From a checkpoint of a small self-supervised image encoder: norm layernorm.
Rows from block 4 of a small self-supervised image encoder, named by matrix and row number. Rows with one number belong to one neuron. Each number is 128 + 24 x the weight over its row's rms, rounded and kept within 0 to 255. All counts start at 0. After the name is the row's rms in percent of the matrix's.
After each neuron's rows are labels from the 100 images, of 14848, where the neuron reaches its highest value: "strongest on" is what is common among them. Only what is clearly more common there than usual is listed. The data: Sentinel-2 satellite tiles (TerraMesh).
# fc1: MLP up (model.blocks.4.mlp.fc1.weight, 576x192), inputs 0-63
# fc2: MLP down (model.blocks.4.mlp.fc2.weight, 192x576, transposed), outputs 0-63

fc1.551 141 [166 161 104 112 135 123 117  64 112 139 115 130 122 146 124 122 136 101 102  93 131 137 132 117 129  93 120  89  92 142 114 145 135 140 134  68 143 102 114 125  98 150 155 120 120 171 118  98 104 124  86 127 103 142  74 121 128 145 147 120 141  76  67  99]
fc2.551 174 [115 150 110  89 147  98 149 171 123 129 126 160  98  90 121 154 136 114 137 146 146 122 123 103 129 104 129 177 107 114  81 136 131 110 131 175 110 106 129 151 137 130 111 147 105 122 101 150 169 154 108 153 121 123 140 130 121 146 144 103 106 147 187 159]
strongest on: snow or ice; main land cover: snow or ice

fc1.168 107 [146 151 164 124 129 154 120 121 119 159 202 115 166  85 158 152 180 129 110 134 108 131  95 156 113  97 171 103 131 109 128 138  97 107 156 134 154 117 140 120 125 140 129 186 169 128  85 157 107 130 139 115 146  92 142 128 116 112 161  95 145 125  95 154]
fc2.168 108 [106 141 156 134 136 102 122 122 100 146 160 102 165 125 162 147 144 139 105 135 172 174 101 157 138 113  95 106 127 119 133 131 103  74 178 134 162 132 138 115 148 166 113 141 132 133  86 101 121  87 122  98 104 120 176 109 127 139 155  85 139 105 137 142]
strongest on: water; flooded vegetation

fc1.149 084 [148 136 161 156 120 162 133 127  83 158 135 140 130 111 162 112 129 130 115 163 104 166 131 169 138 124 134 145  98 153 155 123 111 141 128  81 129 134 142 139  90 164 143 105 118 135 122 136 136  89 113 137 126 121  97 134  87 154 155 130 113 147  78 144]
fc2.149 058 [124 123 104 115 165 118 125 120 107  77 108 153 116 172 107 134 141 183 128 152 130 170 159 115 126 157 103 133 122 146 106 143 173 169 118 128 117 125 130 146 129 153 110 112 125 106  92 146 145 109 122 110 182 169 175 115 100 150 125 115 123 179 149 148]
strongest on: built area

fc1.194 107 [119 156 151 134 114 104 109  98 130 161 202 102 128  83 132 123 171 149  98  95 147 133 105 131 100 144 138 110 128 130 148 147  60 120 107 123 172 117 130 138 156 192 122 172 160 153 106 137 137 104 133 145 135 107 113 143 136 120 181 153 143  96  75 118]
fc2.194 097 [ 96 163 164 145 113 119 126 118 121 107 149 130 142  97 133 142 138 113 131 139 154 186 152 153 150 117  62 100 126 138 111 137 151  71 167 108 142 146 137 127 167 160 132 123 101 121  88 107 115  96  82 134  95  92 108 145 163  80 140 101 124  78 170 122]
strongest on: water; main land cover: water

fc1.132 095 [ 86 146 109 115 146 145 135  89  89 129 169  99 155 125 173 121 124 115  64 154 138 125 140 110 115 130  87  88 131 107 193 133 136 140 154 120 143 107 119 117 137 124 138 130 123 117  94 129 158 126 119 127  60  96 100 134 126 130 122 141 156 150 111 137]
fc2.132 062 [121 144 112 128 124 133 112  90 140 114 102 143 110 161 104 127 101 133  99 145 122 150 169 107 137 130 115 110 144 149 148 127 142 141  93 128 128 157 149 119  97 116 125  95 109 101  86 100 161 100  90 140 145 154 156 137 117 114 101 167 128 103  70 116]
strongest on: main land cover: water

fc1.11 130 [142 177 107 110 145 152 138 105  76 126 182 131  95 116 139 136 163 118  83 139 150 145 144  97 159 105 100 126 115 144 134 128 111 106 128  93 176 107 151 143  97 171  98 149 167 151 120 104 142 139 116 166 120 117 116 143 109 130 157 129 145 157 164 170]
fc2.11 153 [ 97 166 142 107 131 163  86 122 101 161 154 139 119 132 105 160 151 116 150 141 168 138 136 135 148 147 117 131 107 151 134 120 129 141 140 129 172  95 144 131  85 174 118 149 103 118  79 130 145 129 129 145 104 127 132 137 137 153 164 135 141 126 125 157]
strongest on: snow or ice

fc1.213 111 [108 153 160 125 124 164 170 128 103 151 175 134 126 103 177 167 163 137  85 145 129 149 124 126 149 128 128  74  98 119 154 145 116 129 133 114 122 130 147 152 134 156 135 166 149 150 114  99  96 110 118 135  97  99 119  98 150 150 188  97 152 101  92 126]
fc2.213 105 [115 158 136 137 120 111 123 107 120 146 125  88 147 130 125 103 128 131 124 137 138 138  78 142 122 103  72 108 162 161 158 123  69  64 132 156 166 165 154  84 155 122 102 106 107 114 114  82 153  83 130 124  93 132 126  99 115 110 118 137 160 117 119 122]
strongest on: snow or ice

fc1.443 148 [132 100 149 137 108 123 171 111 135 143 146 109 131  89 155 105 133 139 109 129 117 114 115 105 156 110 146 112 114  96 147 106 137 101 136 136 115 136 111 122 102 129 142 115 223 176 117 111 121 117 196 121 151 112 154 108 158 135 139 160  97 160 117 121]
fc2.443 182 [ 99 116 154 153 108  84 153 167 149 127 136 102 161 108 146 125 136  99 134 153 133 120  87 154 119 113 101 126 161 143 110 141 117  49 148 155 109 163 128 125 161 142 121 122 140  99 101 130 139 139 138 150 108 112 102 113 127  82 115  88 152 114 153 127]
strongest on: main land cover: water

fc1.294 118 [122 124 113  95 135 149 160  99 111 139 143 148 145 129 167 183 142 159  92 127 165 128 132 141 133 162 158 100 126 130 104 144 130 185 124 138 119 144 126 170 121 122 122 165 121  94  72 116 116 102  93  89 103 109 119 122 103 102 128 103 132 115 138 129]
fc2.294 133 [148 161 113 120 157 150 169 111 110 158 138 110 142 149 150 124 130 145  88 142  91 142  84 128 107 182 130 103 144 157 178 149  94 101 144 105 141 126 107 117 127 140  80 124 156 116 146 118 143  72 109  99 135 141 121 137  92 115 126 122 158 117  83 139]
strongest on: snow or ice; main land cover: snow or ice

fc1.457 122 [145 124 147 136 158 167 118 106 114 122 140 106 129 180 125 137 143 127  86  93 106 135 154 160 128 150 147 124 127 184 145 108 133 153 138  75 153  82 108 131 143 136 138 162 137 126 115 169 132 141  64 128 119 150  71 116 134 143 170 154 137 109 131 145]
fc2.457 145 [151 149 141 151 134  99 140 125 166 186 107 116 152 154 118 107 106  81 159 146  98 120 104 161 101 142 122 127 139  73 123 168 100 125 151 160  96 144 111 116 147  99 134 134 128 111 150 124 172  79 107 109 157 105 124 122 130 115 120 135 139 104 113 121]
strongest on: clouds; main land cover: water; main land cover: clouds

fc1.542 085 [124 167 162 169 137 160 112  87 103 132 176 100 129 109 112 112 142 115  90 110 127 124 142 174 149 118 123 103  90 134 136 125 133 173 173 126 155 127 107 135 151 142 122 140 101 154 108 124 124 116  93  95 138 118  77 148 145  94 153 147 148 109 120 155]
fc2.542 071 [132 168  90 100 167  79 181 139 139 155 139 107 108  76 131  98 123 146 109 130 103 140  90 112 110 126 147 134 146  69 125 139 121 150 130 177 119 133 128 122 143 113 125 132 170 152 117 158 153 113 119 144 121 144 158  85 101 152 145 119 136 176 156 117]
strongest on: clouds; main land cover: water

fc1.562 108 [ 98 180 133 141 113 133 114 116 110 148 126  88 170 152 142 113 121 121  72 108 122 157 141 130 160 139 104 105 106 106 116 145 131 157 151  72 158 133 133 127 139 150 140 171 124 144 139 136 137  85  89 134  95 105  96 155 126  98 163 161 139 137 138 140]
fc2.562 101 [135 167  87  91 185  99 140 129 126 182 107 128 117 153 114 133 128 102 147 157 117 133  85 112 103 123  77 151 131 122 142 157  80  96 128 158 122 129 125 137 130 136  84 115 132 114 126 108 170 128 129 117 134 162 148 109  90 151 115 137 131 131 144 158]
strongest on: built area; main land cover: trees

fc1.479 090 [ 93 102 139 150  97 149 102 147 108 112 161 103 165 147 159 137 123 134  67 122 107 108  86 115 145 138 103 140 148 124 146 107 120 156 104 127 122  90 139 123  74 118 113 155 148 148 114 147 157 131  99 126 106 109 132 109 141 153 144 174 153 172 111 104]
fc2.479 055 [112 100 122 116 147 134 140  83 107  71 109 121 127 159  91 128 134 154 142 123 106 151 204 142 125 139 160 143 137 118 143 146 218 161 125  90 105 148 129 104 140 148 109 115 117 110 113 129 120 118 162 142 166 164 119 140 103 130 130 129 167 160 152 126]
strongest on: built area

fc1.236 112 [108 114 124 150 110 131 119 122 106 128 185 128 133 104 158  93 150 123  95 116 122 125 126 146 126 128  96  84 136  99 166 130  81 136 132 124 159 111 134 132 128 157 132 118 176 119  98 157 133 128 114 141  98 126  93  91 109  93 157 117 161 159 111 117]
fc2.236 107 [119 174 141 133 128  97 105  88 125 168 112 110 136 158 119 133 132  87 130 115 156 167 146 151 120 102  83 112 153 157 151 120 126  85 147 106 171 155 151 108 118 141 121 127  80 133  99  83 120  94 131 114 112 129 148 127 121 133 129 143 151  84 104 117]
strongest on: built area; main land cover: trees

fc1.258 151 [133 127 149 146 146 158 128  93 126 107  96 120 132 152 103 144 117 127 107 103  94 119 176 158 107 185 108  82 123 141 140 128 143 171 158  46 105 111 114 128 178 154 122 142 124 116 131 152 108  78  55  90 114 139 136 136 133  94 134 148 169 109 107 109]
fc2.258 192 [135  92 132 129 126 134  97 138 164 148 120 117 117 117 110 129  78  84 148 117 121  68 152 124 138  92 113 142 116 113 130 112 108  70 122 163 125 123 126 118 151 136 146 134 107 136 148 169 123 151 102 165 125 119  87 191 155 104 110 136 121 108 147 114]
strongest on: built area; main land cover: trees

fc1.9 100 [132 156 154 117 123 177 105  86  95 106 172 118 117 147 128 121 128 137  74 155 163 133 163 131 144 124 138 121 126 130 155 113 123 120 142  93 134 113 122  97 157 153 113 132 141  99 101 124 125 106 130 138  80 140 116 111 131 131 168 149 197  99 131 118]
fc2.9 069 [139 158  94 123 158 102 163 120 136 139  83 147 117 131 109 127  98 163 152 140 108 160 148 119 102 139  93 129 130 121  84 137 118 182 122 157  99 131 104 122 125  99 103 108 144 112 126 136 141 100  78  81 167 152 155  78 105 129  98 138 119 140 156 122]
strongest on: built area; main land cover: built area

fc1.486 077 [130 156 154 129 120 112 142  51 123 130 167 141 110 137 138 113 174  98  97  94 142 109 132 107 163 144 166 146 119 124 115 160 144 105 125 116 147 122 103 134 170 148 166 162 119 142 149 155 162 104 106 102  78 123 103 139 141 139 178 109 131 125  98 153]
fc2.486 047 [124 135 112 107 155 126 136 126 135 102 134 165 131 161 101 136 169 153 111 149 101 154 134 117 109 134 159 134 142 137 119 147 166 157 126 134 125 128 132 153 114 151  84 139 123 102  70 140 126 114 136  88 176 173 188 122  85 171 138 136 142 178 152 162]
strongest on: clouds; main land cover: water

fc1.427 081 [102 117  88 147 126 127 150  80  98 147 130  96 155 131 122 167 159 151 100 123 142 157 118 142 115 149 144 111  80  97 140 103 141 103 144 108 105 111 155 120 147 114 131 179 135 118 135 117 143 146  79  97  97 158 131 134 150 151 161  92 107 120 123 117]
fc2.427 049 [124 117 104 125 155 142 167 128 140 138 128 138 144 139 114 120 154 144  90 151 104 113  91 136 110 165 143 103 145 126 138 148 158 159 114 128 101 121 133 157  89 169 104 118 168 101  74 179 145 121 142 127 174 170 144  76 100 120 158 135 130 180 109 146]
strongest on: snow or ice; main land cover: snow or ice

fc1.232 107 [101 133 149  92 144 151 181 133 105 127 158 165 116 133 133 198 164 131  93 153 153 127 113 164 162 147 123 104 102 117 150 115 140 160 162 111 143 109 128 178 159 146 130 138 123  95  98 115 128 126  92  82  93 125 147  89 109 159 191 129 130 119 137 158]
fc2.232 127 [143 141 138 153 122 121 135  92 104 156 133  89 149 105 145 102 113 169  77 138  99 136 111 150  99 159 130 124 162  97 177 142  88 109 141 123 144 147 130  94 136 123 112 117 181 126 157 139 126 100 116  95 108 146 129 110 101 135 139 142 162 163 105 145]
strongest on: snow or ice; main land cover: snow or ice

fc1.277 147 [148 125 141 100 145 175 129 115  86 125 136 138 111 150 162 120 126 162 115 100 109 105 151 139 141 133 134 145  89 133 111 160 116 154 157 110 132  94  87 164 153 152 124 200 127 121 138 161 118 149  81 140 118 148 115 151 103 159 185 103 108 157 158 143]
fc2.277 192 [135 117 134 132 151 106 117 127 168 165 102 119 147 181 121 138 117  67 186 156 115  90 120 145  90 136 126 120 143 118 138 168 130  99 147 132 108 129 124 138 142 145 105 120 104  78 143 112 134 120 173 136 145 116 121 146 114 105 106 113 142  79  93 120]
strongest on: clouds; main land cover: trees

fc1.225 118 [ 96 116 125 121 151 102 167 110 105 132 127 157 127 143 123 169 195 143 129 156 156 125 134 119 136 160 153 103 116 150 116 158 134 171 159 120 140 119 124 176 149 160 118 174 116 130  82  97 145  96 115  74  85 124 125 128  91 107 148 106 143 129 110 140]
fc2.225 141 [158 146 133 145 142 135 146  90 109 123 133  85 152 123 137  94 114 171  82 114  85 153 141 155  88 158 121 118 153 106 170 146  91  96 148 105 140 142 104 104 147 133  95 123 166 136 156 128 113  88 116  93 109 152 133 133 109 148 139 133 172 150 106 147]
strongest on: snow or ice; main land cover: snow or ice

fc1.46 103 [140 136 166 135 159 146 176 134  96 118 156 125 129 123 142 141 177 169 145 142 139 152 111 158 138 160 118 113 115 130 150 167 108 163 161 142 105 125 147 111 142 117 109 161 154 162 144 118  88 122 168  73 123 116 157 150 153 137 141 117 109 124  99 144]
fc2.46 110 [131 123 151 167 115 141  69  99 101 122 151 102 129  84 108 113 142 178  87 126 100 134 151 171 104 151 124 137 140 102 145 144 100 119 137 118 153 133 131 114 118 130 132 135 161 153 112 152 129 106 102 100  81 164 145 137 114 155 169 149 149 172 156 169]
strongest on: main land cover: water