A small self-supervised image encoder, trained from scratch.
Data: trained on Sentinel-2 satellite tiles (TerraMesh), 145000 training examples, 10.6 epochs.
Rows from block 4 of a small self-supervised image encoder, named by matrix and row number. Rows with one number belong to one neuron. Each number is 128 + 32 x the weight over its row's rms, rounded and kept within 0 to 255. All counts start at 0. Numbers have three digits each.
After each neuron's rows are labels from the 100 images, of 14848, where the neuron reaches its highest value: "responds to" is what is common among them. Only what is clearly more common there than usual is listed. The data: Sentinel-2 satellite tiles (TerraMesh).
# fc1: MLP up (model.blocks.4.mlp.fc1.weight, 576x192), inputs 128-191
# fc2: MLP down (model.blocks.4.mlp.fc2.weight, 192x576, transposed), outputs 128-191

fc1.338:092170166099105089164150106132110094162127163095130126043089180179092142125083116099175155129120133140113151142115128100173110109102062107111097076140112106154190121134125071165140134128089153
fc2.338:187154149104161096155151112124120131113104176130149149121155119081130084155160095088122182147105119125078117125117167125167189086113099173193138153097124186102184153115137173112120137124083141
responds to: crops; built area; main land cover: crops

fc1.256:085149163107154109199137108172103081173128106152114131094143182146168132090100126162116191091101122149147178110173116143149162126150148135114097060187166090103081187073115115111102118167023110
fc2.256:141155139128137107128128099133117119130088174112149125170112112215114108097208119103143190111182207124157183111128141078136112138095126196171126111077182103134128128090149194105108102168072146
responds to: snow or ice; main land cover: snow or ice

fc1.3:110157119193096164128128114090097101119131119108135150100086176192090096106062140137187156155149169138038164118133117131192106102098111120072114080115139113149116117132096107144096087143100116
fc2.3:124146160167161137125060116155110165166089161086114118058119152180127149094159124116133139125168151131137170192080084135062149112072138179099165103156108075186154092135090186148131105139132156
responds to: clouds; main land cover: trees; main land cover: water

fc1.283:093158154137144108099115148037121101157109147125144160045077165173173109152109108138125115135160154114148204155123137126209125127124104152128121094188100066138123095094149129121144118201145148
fc2.283:094133131125125093093171156180149082137140120132096106204150092122077148120163138131111107107120159128230060126130128111090114187132136138128140154112196164135134126176135138080168132082247120
responds to: snow or ice

fc1.290:091141117175108094169155097118104093118111157113150104192099162137086129159136170098155118117097161060121158142093092124165153095073111116101145140188167176163176149142113147121105106106098148
fc2.290:182135126136090151144094108096120179140146112138131131114167084131133079114160082132141138117080149143101100104162132091093132104110161145115113149026105157125204145137170169099128140099112144
responds to: water; main land cover: water; clouds

fc1.62:160154158129116114169143128133084148170089177111107130111108156128118075108085090133128176114101134125109099119080104083118161076060095110126083150158172146137131147091118125101124146100079130
fc2.62:150172113148170106104176165170155094162145164112145165123091084162119098159114069119116123144114153133080106153086120134152127120134122148182169149079146140148170118157115191083210166138081153
responds to: crops

fc1.390:122206177127111085159180125122140088125105129136123133115196094135098100105178061089125173109137071121116132119089104093100143149094103119160130126099174076151178143136147131123112164144143109
fc2.390:137186143132144180170108122116127113122130179101114113102101213177095133133117137071104147107144126108054141147099151095191210111080080124167152120108059135136191154141132132114091112102084147
responds to: crops

fc1.340:145104131122128119201112170122155151108110149122174156098178120096133082195168105123090083150145132081144169161104140096122181066100078114121137097131102144102109190108074157146150120176058113
fc2.340:158152138105115100129092096213101072110101165133126140126134153206130190090140138096153168096145117153135116081145158120110144098122119168194082170147070062126139134093166168155110133163126146
responds to: main land cover: trees; main land cover: water

fc1.181:133123082137113155128072099130142169112157059112167172088137112134194162117101134152174134155124154156105198140135100165131124132163169064073114125158022127139086116092095134174058099153135130
fc2.181:146105203124143108154139122166129098110062140148141169124135185171135134155138084132134151184129132141062159120142140176146182086144090134123130097156158143109145137077095115147080086131074117
responds to: snow or ice; bare ground; main land cover: snow or ice

fc1.220:134176117142118134186106117125099134109144099112168122088151177136163040143134106111145116153141038141075131091133141146124113128094133109174133095146132081110128175097154131083081131157046136
fc2.220:112116143131117177071056124203093095164086168102118121115065220180104200074177181133133141065194180174138115147103081104147112113119142146156094170149046122161105062130152174131087066136161173
responds to: snow or ice; main land cover: snow or ice

fc1.463:151113131172137156125112104114097107123098143107142142065084152175098104084078116139180125168124157095051178165133102134168112072069156100113105095130106120183166137071077116188124080127060136
fc2.463:149152114172124100170110103122136120135118128115082103103127142180138118107141119127142135151136157102092204164107124133141147109064149206086121037123124058165175149104097108163088113133078127
responds to: main land cover: water

fc1.175:131102099161142140144101097088122181141097104135067151147152174161110123109132097137083120180155041110143174154078170182137180079157098149126151118148152152150121127114087167113143133155095071
fc2.175:051191106109133118115138176140140013112099164145141133157116186219126140121165110127117155117144105121105180127144130135164144165139081138197143095110109069128076142109150122077114081153105119
responds to: main land cover: trees; main land cover: water

fc1.385:090147158199101143128108135062110105115108163138128136194149168173125137180137127082144151186163115069140140151130097140180134154154087170084096133201137158195158123146131127086121085135114117
fc2.385:178127140141072174148080049130104190161102116135138138121172103145136134071161109126151166091141135174099109097155132092072125056121131132135108185094096142126154134111176184146111131170081149
responds to: main land cover: trees

fc1.21:155145127154125106158187145118165063123138098150113182047193149136180115141114131109136096142087109163122212133124133170159093092097080063118161127147124083142091155146086086123149146168088145
fc2.21:101135156126134189077163102206115118146105170127127122146071119128141159075156125109124168088131180125181056110109118111076105115106127118138104159134208139159132085127174168165169128136108168
responds to: snow or ice; main land cover: snow or ice

fc1.133:084154130154119136191135103113151108151138116109117100105097132083174094132148107145112113073169104102102148148125116132098119094110109096118113108153182131191157167112117127128151187163102097
fc2.133:154132141149166170116126126181123112129117166113135176160111151166146136161151089083128125164146194129076111144098149163087192070128099149169162140104137149121153125104098201168171107134043164
responds to: flooded vegetation

fc1.17:180176165169129154125083106124128143133137105096110109148107088133126146116082127117116086112164139093136101111141111153126145084090129083153116154135125126152094150125111132125169154157100127
fc2.17:173115138132162121146111102166107156132079154102171174152139146080167146135149131107150133131160127147091106137083133144091166088135112147178119182191137177145100108073119232148147124176065162
responds to: flooded vegetation

fc1.180:157154083150096143201097083064165172123084113135103102124174111139147166121122181115136118137167109092143162156116130116157131119094163163105097135197129143128090159116126132145077153133057081
fc2.180:184173136144125089089148120124108149149106141111200194119137093122196074103122081150167141115113114183108132118113098139168120083135133179152097150134163164136134094090146174108142141138108164
responds to: snow or ice; main land cover: snow or ice

fc1.30:178084184110143147142119141094114131096111129129123189167171188108169112131077099133164150182096079140093121104150133176117155079167105095142119127088079168078155184123156097109105149135113130
fc2.30:079170155149174144148163144117137107141148164121149150129062166195108107165046117094109133172116151098055102131109156147184180127129086075156170093114134167119160150148089089100149107103043148
responds to: main land cover: rangeland

fc1.347:124181097175135178121090091095156198158144067125084179131148147129154126093139122143145132111111073124099104169130163112089115111132119143122109145143149110141127171115097123138161146109114130
fc2.347:175115161147162152138130145200136140140092118099147118172124120072169135155129106090102094137088096106080077149085149126103156104107110119156158195173140162147142156132107207163181112138064145
responds to: flooded vegetation

fc1.386:102135166181102202133101108061161144081108128100164159114104191172165169189094136126161135134171085090128170140114117132163204112159137167096137168169146075145121176118093117087108099132055085
fc2.386:145145130150110167098071107152150214161065121120127132155151071102104154082151095120135113073154147119179075126119126098059093126109118173111133114101129153155126117147139200140128108108141127
responds to: snow or ice

fc1.126:178134086115154125187156080097171120107129097105078176121115161132117115098147132166089143104179109078115129143103106099151122151126159105086097167171119178178117162141104096111142138163113144
fc2.126:156114138137159162133107086156091132127087167101145161149132153157169148138152122119153154148142128158064142143093154152116187059135092164175113153122104133142151112067129214168128106171062160
responds to: flooded vegetation

fc1.496:100180160126136132171120140108126164165140106077092125123138085176160110150091140133109122102151148103121164167077104152124189087110089121115125136136133158155111151141106143097153154158028148
fc2.496:153076136151148166135135115221126141117141126099142152133159147038202148156121126109116117134112092122067078134090141140082146069112137125140131227176124131138114138116106178194147093142076146
responds to: flooded vegetation

fc1.350:138152108174126118130161138118098160159159096164156157061151106144174093124092111195135135168125103141063186080123145178159155134146146099126120095138155123158113141024126113186070118118103143
fc2.350:131156120140144120145125138178123131123133124165104169195154117114136167150165157153142118145077101153069100105164111166095155089173136140156141161091212192100157132104131142077135141097089141
responds to: snow or ice; main land cover: snow or ice

fc1.544:171170184144099109168178123143142083119125128162148078177156156080105099117109097112107154188075097069078095129129189138161145123101114074141158103060145139114147160107138100101124141129050085
fc2.544:128088141117175166123142190180184099091187121136138077141116140121122171187130130088061104164120126093124087133115175146151159158136115110153200129104114082112124176185082109161119116120113090
responds to: water; main land cover: water

fc1.292:133135146154165161197125163051118173163180085069120136104127170170195092115121099120097100121132137093138162155065132145131165091137079127105112096170119146142129147160107135104180195121086161
fc2.292:176121134141148099143147087174111092108061147119155157113142157146155135113168120096122142122163120122072162130107156134106158077104090159169119153212117146124115117077127190161119098205053145
responds to: flooded vegetation

fc1.467:109150170110136161125102159094141148110135147118183132121145156132106104159103116143152134189113160097091129124135184203143207128173101122170112147121123154137179174156126102128156107150131146
fc2.467:095147126148166032147145131148144053152146128100149080105101107195104131142180123090081134151120149066125123156082164111148103150085157178129166100107101053129164161147070118115127126113067151
responds to: main land cover: water

fc1.458:150098056161119087158120132048112135127135089149151091105112081124116096075118148190153113130154160140117171100166134112186080111116112163099123130130181086140061099052132130156094122119128139
fc2.458:110163155132103223151066139190141200142104119121104123096132142139137148076127084128154134063128102136092056094135116086034193130094083101148116158109138165164151155172175168144154148083112120
responds to: snow or ice; main land cover: snow or ice

fc1.511:188160151127138110202118120117147132126147100129154140105116149184116101161162064140095164096121086147076177152111151144164130085099150119154161107148098175171155183093118169064093168163129097
fc2.511:110075159123159186048097153188114118125116155129135185138123149152152169164142091129123121154150124178117063135131095189114153094181121078169139186143095157119086099148124185177153069124148128
responds to: snow or ice; main land cover: snow or ice

fc1.103:174122108175107179138127158120134144125138125137109145087168139119156052140100065161095096156083081168130094105097150184140170078136099155144130150075089154136170151128089146119159122153120149
fc2.103:146141146179166100161139103167109147164112114066150119153129101103141165116124165112121105115111093120120100187067096121126108116106125125109128184196146150190148112122092164150160174149090156
responds to: main land cover: trees

fc1.83:128102129177167110151171127057114085125116120099145180153132127180166034125085042128162107166095085144111211160105115159177119141115128161143110081083192056155138141119109139133112083113134106
fc2.83:132132128132103141124101140185122110109069136138084124088114174192144153081174083163178154080173093178137146088162084100105153137118092170161100103108092056167117119114192133145092154127147140
responds to: built area; main land cover: trees

fc1.96:117154095158111124165122114091098169091105181149173164135172134113145122142158112156110121092109129118049189132134159208161124116136105139166166134168095104132103121139076117121147152220091159
fc2.96:130205105118153081152155103150138069125079171121136165185123112107117134146135108084153198111082118138072125106124162094186127167110089114207123113088139127110142134129171158110168170132017148
responds to: main land cover: trees

fc1.71:165140135117098120231115083098131095099124124121131104172163147138084156111140169095114170112139162055084146095157177109153156145105126119118081108106124139126147178116154108133109081118047109
fc2.71:202116142155103101156161101100117160143105106133248103149140103117176041111155093139134101140092149122086168132126130124171097075116198184076109081130156138125146143069102135137090110155073136
responds to: snow or ice; main land cover: snow or ice; main land cover: water

fc1.262:128119154148102123098135117092125175156153156102180177155091141159142134104116142109150148185121077141118144179122137157094176109173148159076167105183080090171083084097155129157142104185104103
fc2.262:092156168115123097106070119108112044110097168154133148118108133154106152097158108119176197082113186159134172083156126101149107130126129172175086135097103124103118142099205124121114108168092173
responds to: main land cover: trees

fc1.542:159176179138148147156128079118153125185129083073181130166126133179107111135124113169130125156089105066098158187109159096111139130124140097081104106222079137193136111138088111117128148171124135
fc2.542:171112130119101085133113100172096111140123133150140138108156105176139108122220083140139157127120147161111146080185120129090095085138168227124117170068104113095166147111162181121117113158077159
responds to: clouds; main land cover: water

fc1.165:181165159136169154108092144132102112171124066108116181128157093112169059124125082116092089146082153126108084140087160161181164115083147149075100091184154133191148102151112127151095166142118097
fc2.165:117105169142147152143205086186104028125135139122117170147090178186129154138143105119153158150142189121063129152103125154098176094118085112160139125141103139134147143094119127191124076156022142
responds to: flooded vegetation

fc1.355:101139086129120131165084100070150114115140101121084123083137132131170112115101169109137128139163124069109231157130129091148119083108147160116141130236142128169085183067126115100093156175064077
fc2.355:158187147121116127085148110144094134125076174121194185081098108182165108090117078128176173092143110176121138107114112116158143092131077145157092158169176126130124085094155147134160137158121172
responds to: snow or ice; main land cover: snow or ice

fc1.54:128095116158138167119084158140159117099132116135135137149128132086115137121108153140097117142153038080110150166131156165103150108131132127090166165179121128107121156156092119185135155165129114
fc2.54:128076138157137149126145147168168096128120086098117068195142158104149161122159190122078077134134098065139153161105130123086100147106157154088155141185180070168092126142069138153138106170102113
responds to: main land cover: water

fc1.22:131202146151143093139148121103174130115123151114127106106154101086117090078133097125126139093097028136154144090094141130126129176067064117158152098106169116129129139104147131058168174104141153
fc2.22:169177148121159172150092124144121141115101178103116119103119201134105136132143124074100162094180085113082138139092153095169208089078070153179150179138061130129165147146141166136092113141107145
responds to: crops

fc1.336:095144165097132104165057127121134122145114165139170174119161145147208143148161104184108153174184106116144190125170161123153144118180124167117144123134168091147119134121115129075074169154103085
fc2.336:110143127123106137193146114150119122122127141140159131111079165202121123135177128088122184133131214125090108074130157095114152117114112169171141108082064130100196158143170162087100079111012141
responds to: snow or ice; main land cover: snow or ice

fc1.436:155137167154169215104095111053130127125152163105220183117126186129116095162107090142172141190112140155077150126132094203170154093109091133136124138120138070171162112099116132138077106092065158
fc2.436:103142112102079131154107150133134086110085120146085119103094158195121106109183106147185166097128165149120143086168139078150149170126098151160101073082097080126113158106185139115094114086103137
responds to: main land cover: trees

fc1.572:124158135129096201120069145066150098103132124136133162145081159169126149174127101117131139164089149117070119194129094192136117080139102146159171132118116139194106150162098125110143100152095125
fc2.572:167096120104078077143114086126109088099077129135163137113115121139177115105189142141168175136157175153123186072169135137154072103143148151146071056135076111114100140047173158176070149168080142
responds to: main land cover: water

fc1.375:176202150122138157164155098133112157140109166138160155125122152085113069155078111119122088071113114065051124151111172136188141130140147138111120142171114130178151151147116096156115177159147122
fc2.375:103138127104173109137101146106138059111125158121126187152082148140139159186112142108129141159138161133084160137085162164126165109138079214170170113142169130114092132073112125082159133182028139
responds to: built area; crops

fc1.0:128118170143138157185111093155120130176165158154140117095168156137190099088147113133164120152089156089113173114155170093108120149093149148146119112198130169100178111143102133146075155100117076
fc2.0:063101127132109146121105098142096108117057137110127152136132111161113151096184111135154176116203177135175197114151140131083145159112095194129131086050144108148071101038176162163088074152063150
responds to: main land cover: water

fc1.157:183125104131121170186067102091155161119072157133134157059146184196168114124147068115089107127184120099035160123147172143163173100100142153127133152173127096098148127103140085100107096160047104
fc2.157:118164084116149056093133146155169048084108158132139118174137126165132178165136165106124136136123147084147130121127182142205090167133111170234142121134168082102118167124133137101184120157105115
responds to: main land cover: water

fc1.379:095099153175124128166126113060100124144141171117177122097169211160175113117089128082115133125129100094043161141088101183150156099130083164132108132135157106115117159123111111143125074100092125
fc2.379:173146140120127038142159095143126058121104156136174123162101087155145122111177121117137185137090200149137172099146128105184038142113155142155105070082115080111192138065171144139132132137069163
responds to: clouds

fc1.539:077097170174092157103134139105097124141105072085131134200180124113098082171069115142134152140166140074116159148095091162126127133127140110162095175193115094179063133108098082104128187145068161
fc2.539:132106123119107149167145087132084071115064135106111142169152143120177168115182136127170182122151160157094159108156125113112145110127090157171071115109141136120136135056169175177084100137010153
responds to: main land cover: trees

fc1.47:129146150158134130195073101082135146106090063095100157143176145107188148112104161148133097103156126100095142123092132116120101105127130121111112154164069124181137150130090108111119149144090114
fc2.47:188154138153142155134134109169130161144084154100151170145180136119162100137129072115135138142119104141089121135090145143112188077105081143164129177163137174142155141094113200142127124138101147
responds to: flooded vegetation; main land cover: water

fc1.546:124140157126108176164086129075131170147142106092136132171175162148121162122124154068111127104150091116143185162128133094187178074125109150117150170219133174145110174097128130075093126145118109
fc2.546:107170150087123172110068145145166147084069157143112099079107179173107151116161146077109144085204145115176093112153158084142126162107080111157139153154104128113100145177153177109133084160155096
responds to: main land cover: water

fc1.55:108184178174116190107166112120158126141091100095143106115145165156145172101092115127104107165092077132107186126101153112167139095147104132176183114183142153158172162103073125134109142127082117
fc2.55:126111110132123101150174078152110045133086152139134166145137128138119140101207142129174184124163180157155130071154154117108125132105106176158114106062137105122126098042166175164095098137066156
responds to: main land cover: trees

fc1.289:179172149121131158126050112088138184104085145116150151153097182152097117146132141127099126143160115094140146105106135173114132125145083112170149161155077088099091182153119109149139146166046133
fc2.289:078164096091143073109128155135140053102068139160120115155155151206138151136221116124134148112160111106137135098152173109133115163124106201172133139124164083085056160088154134089135088159075107
responds to: main land cover: water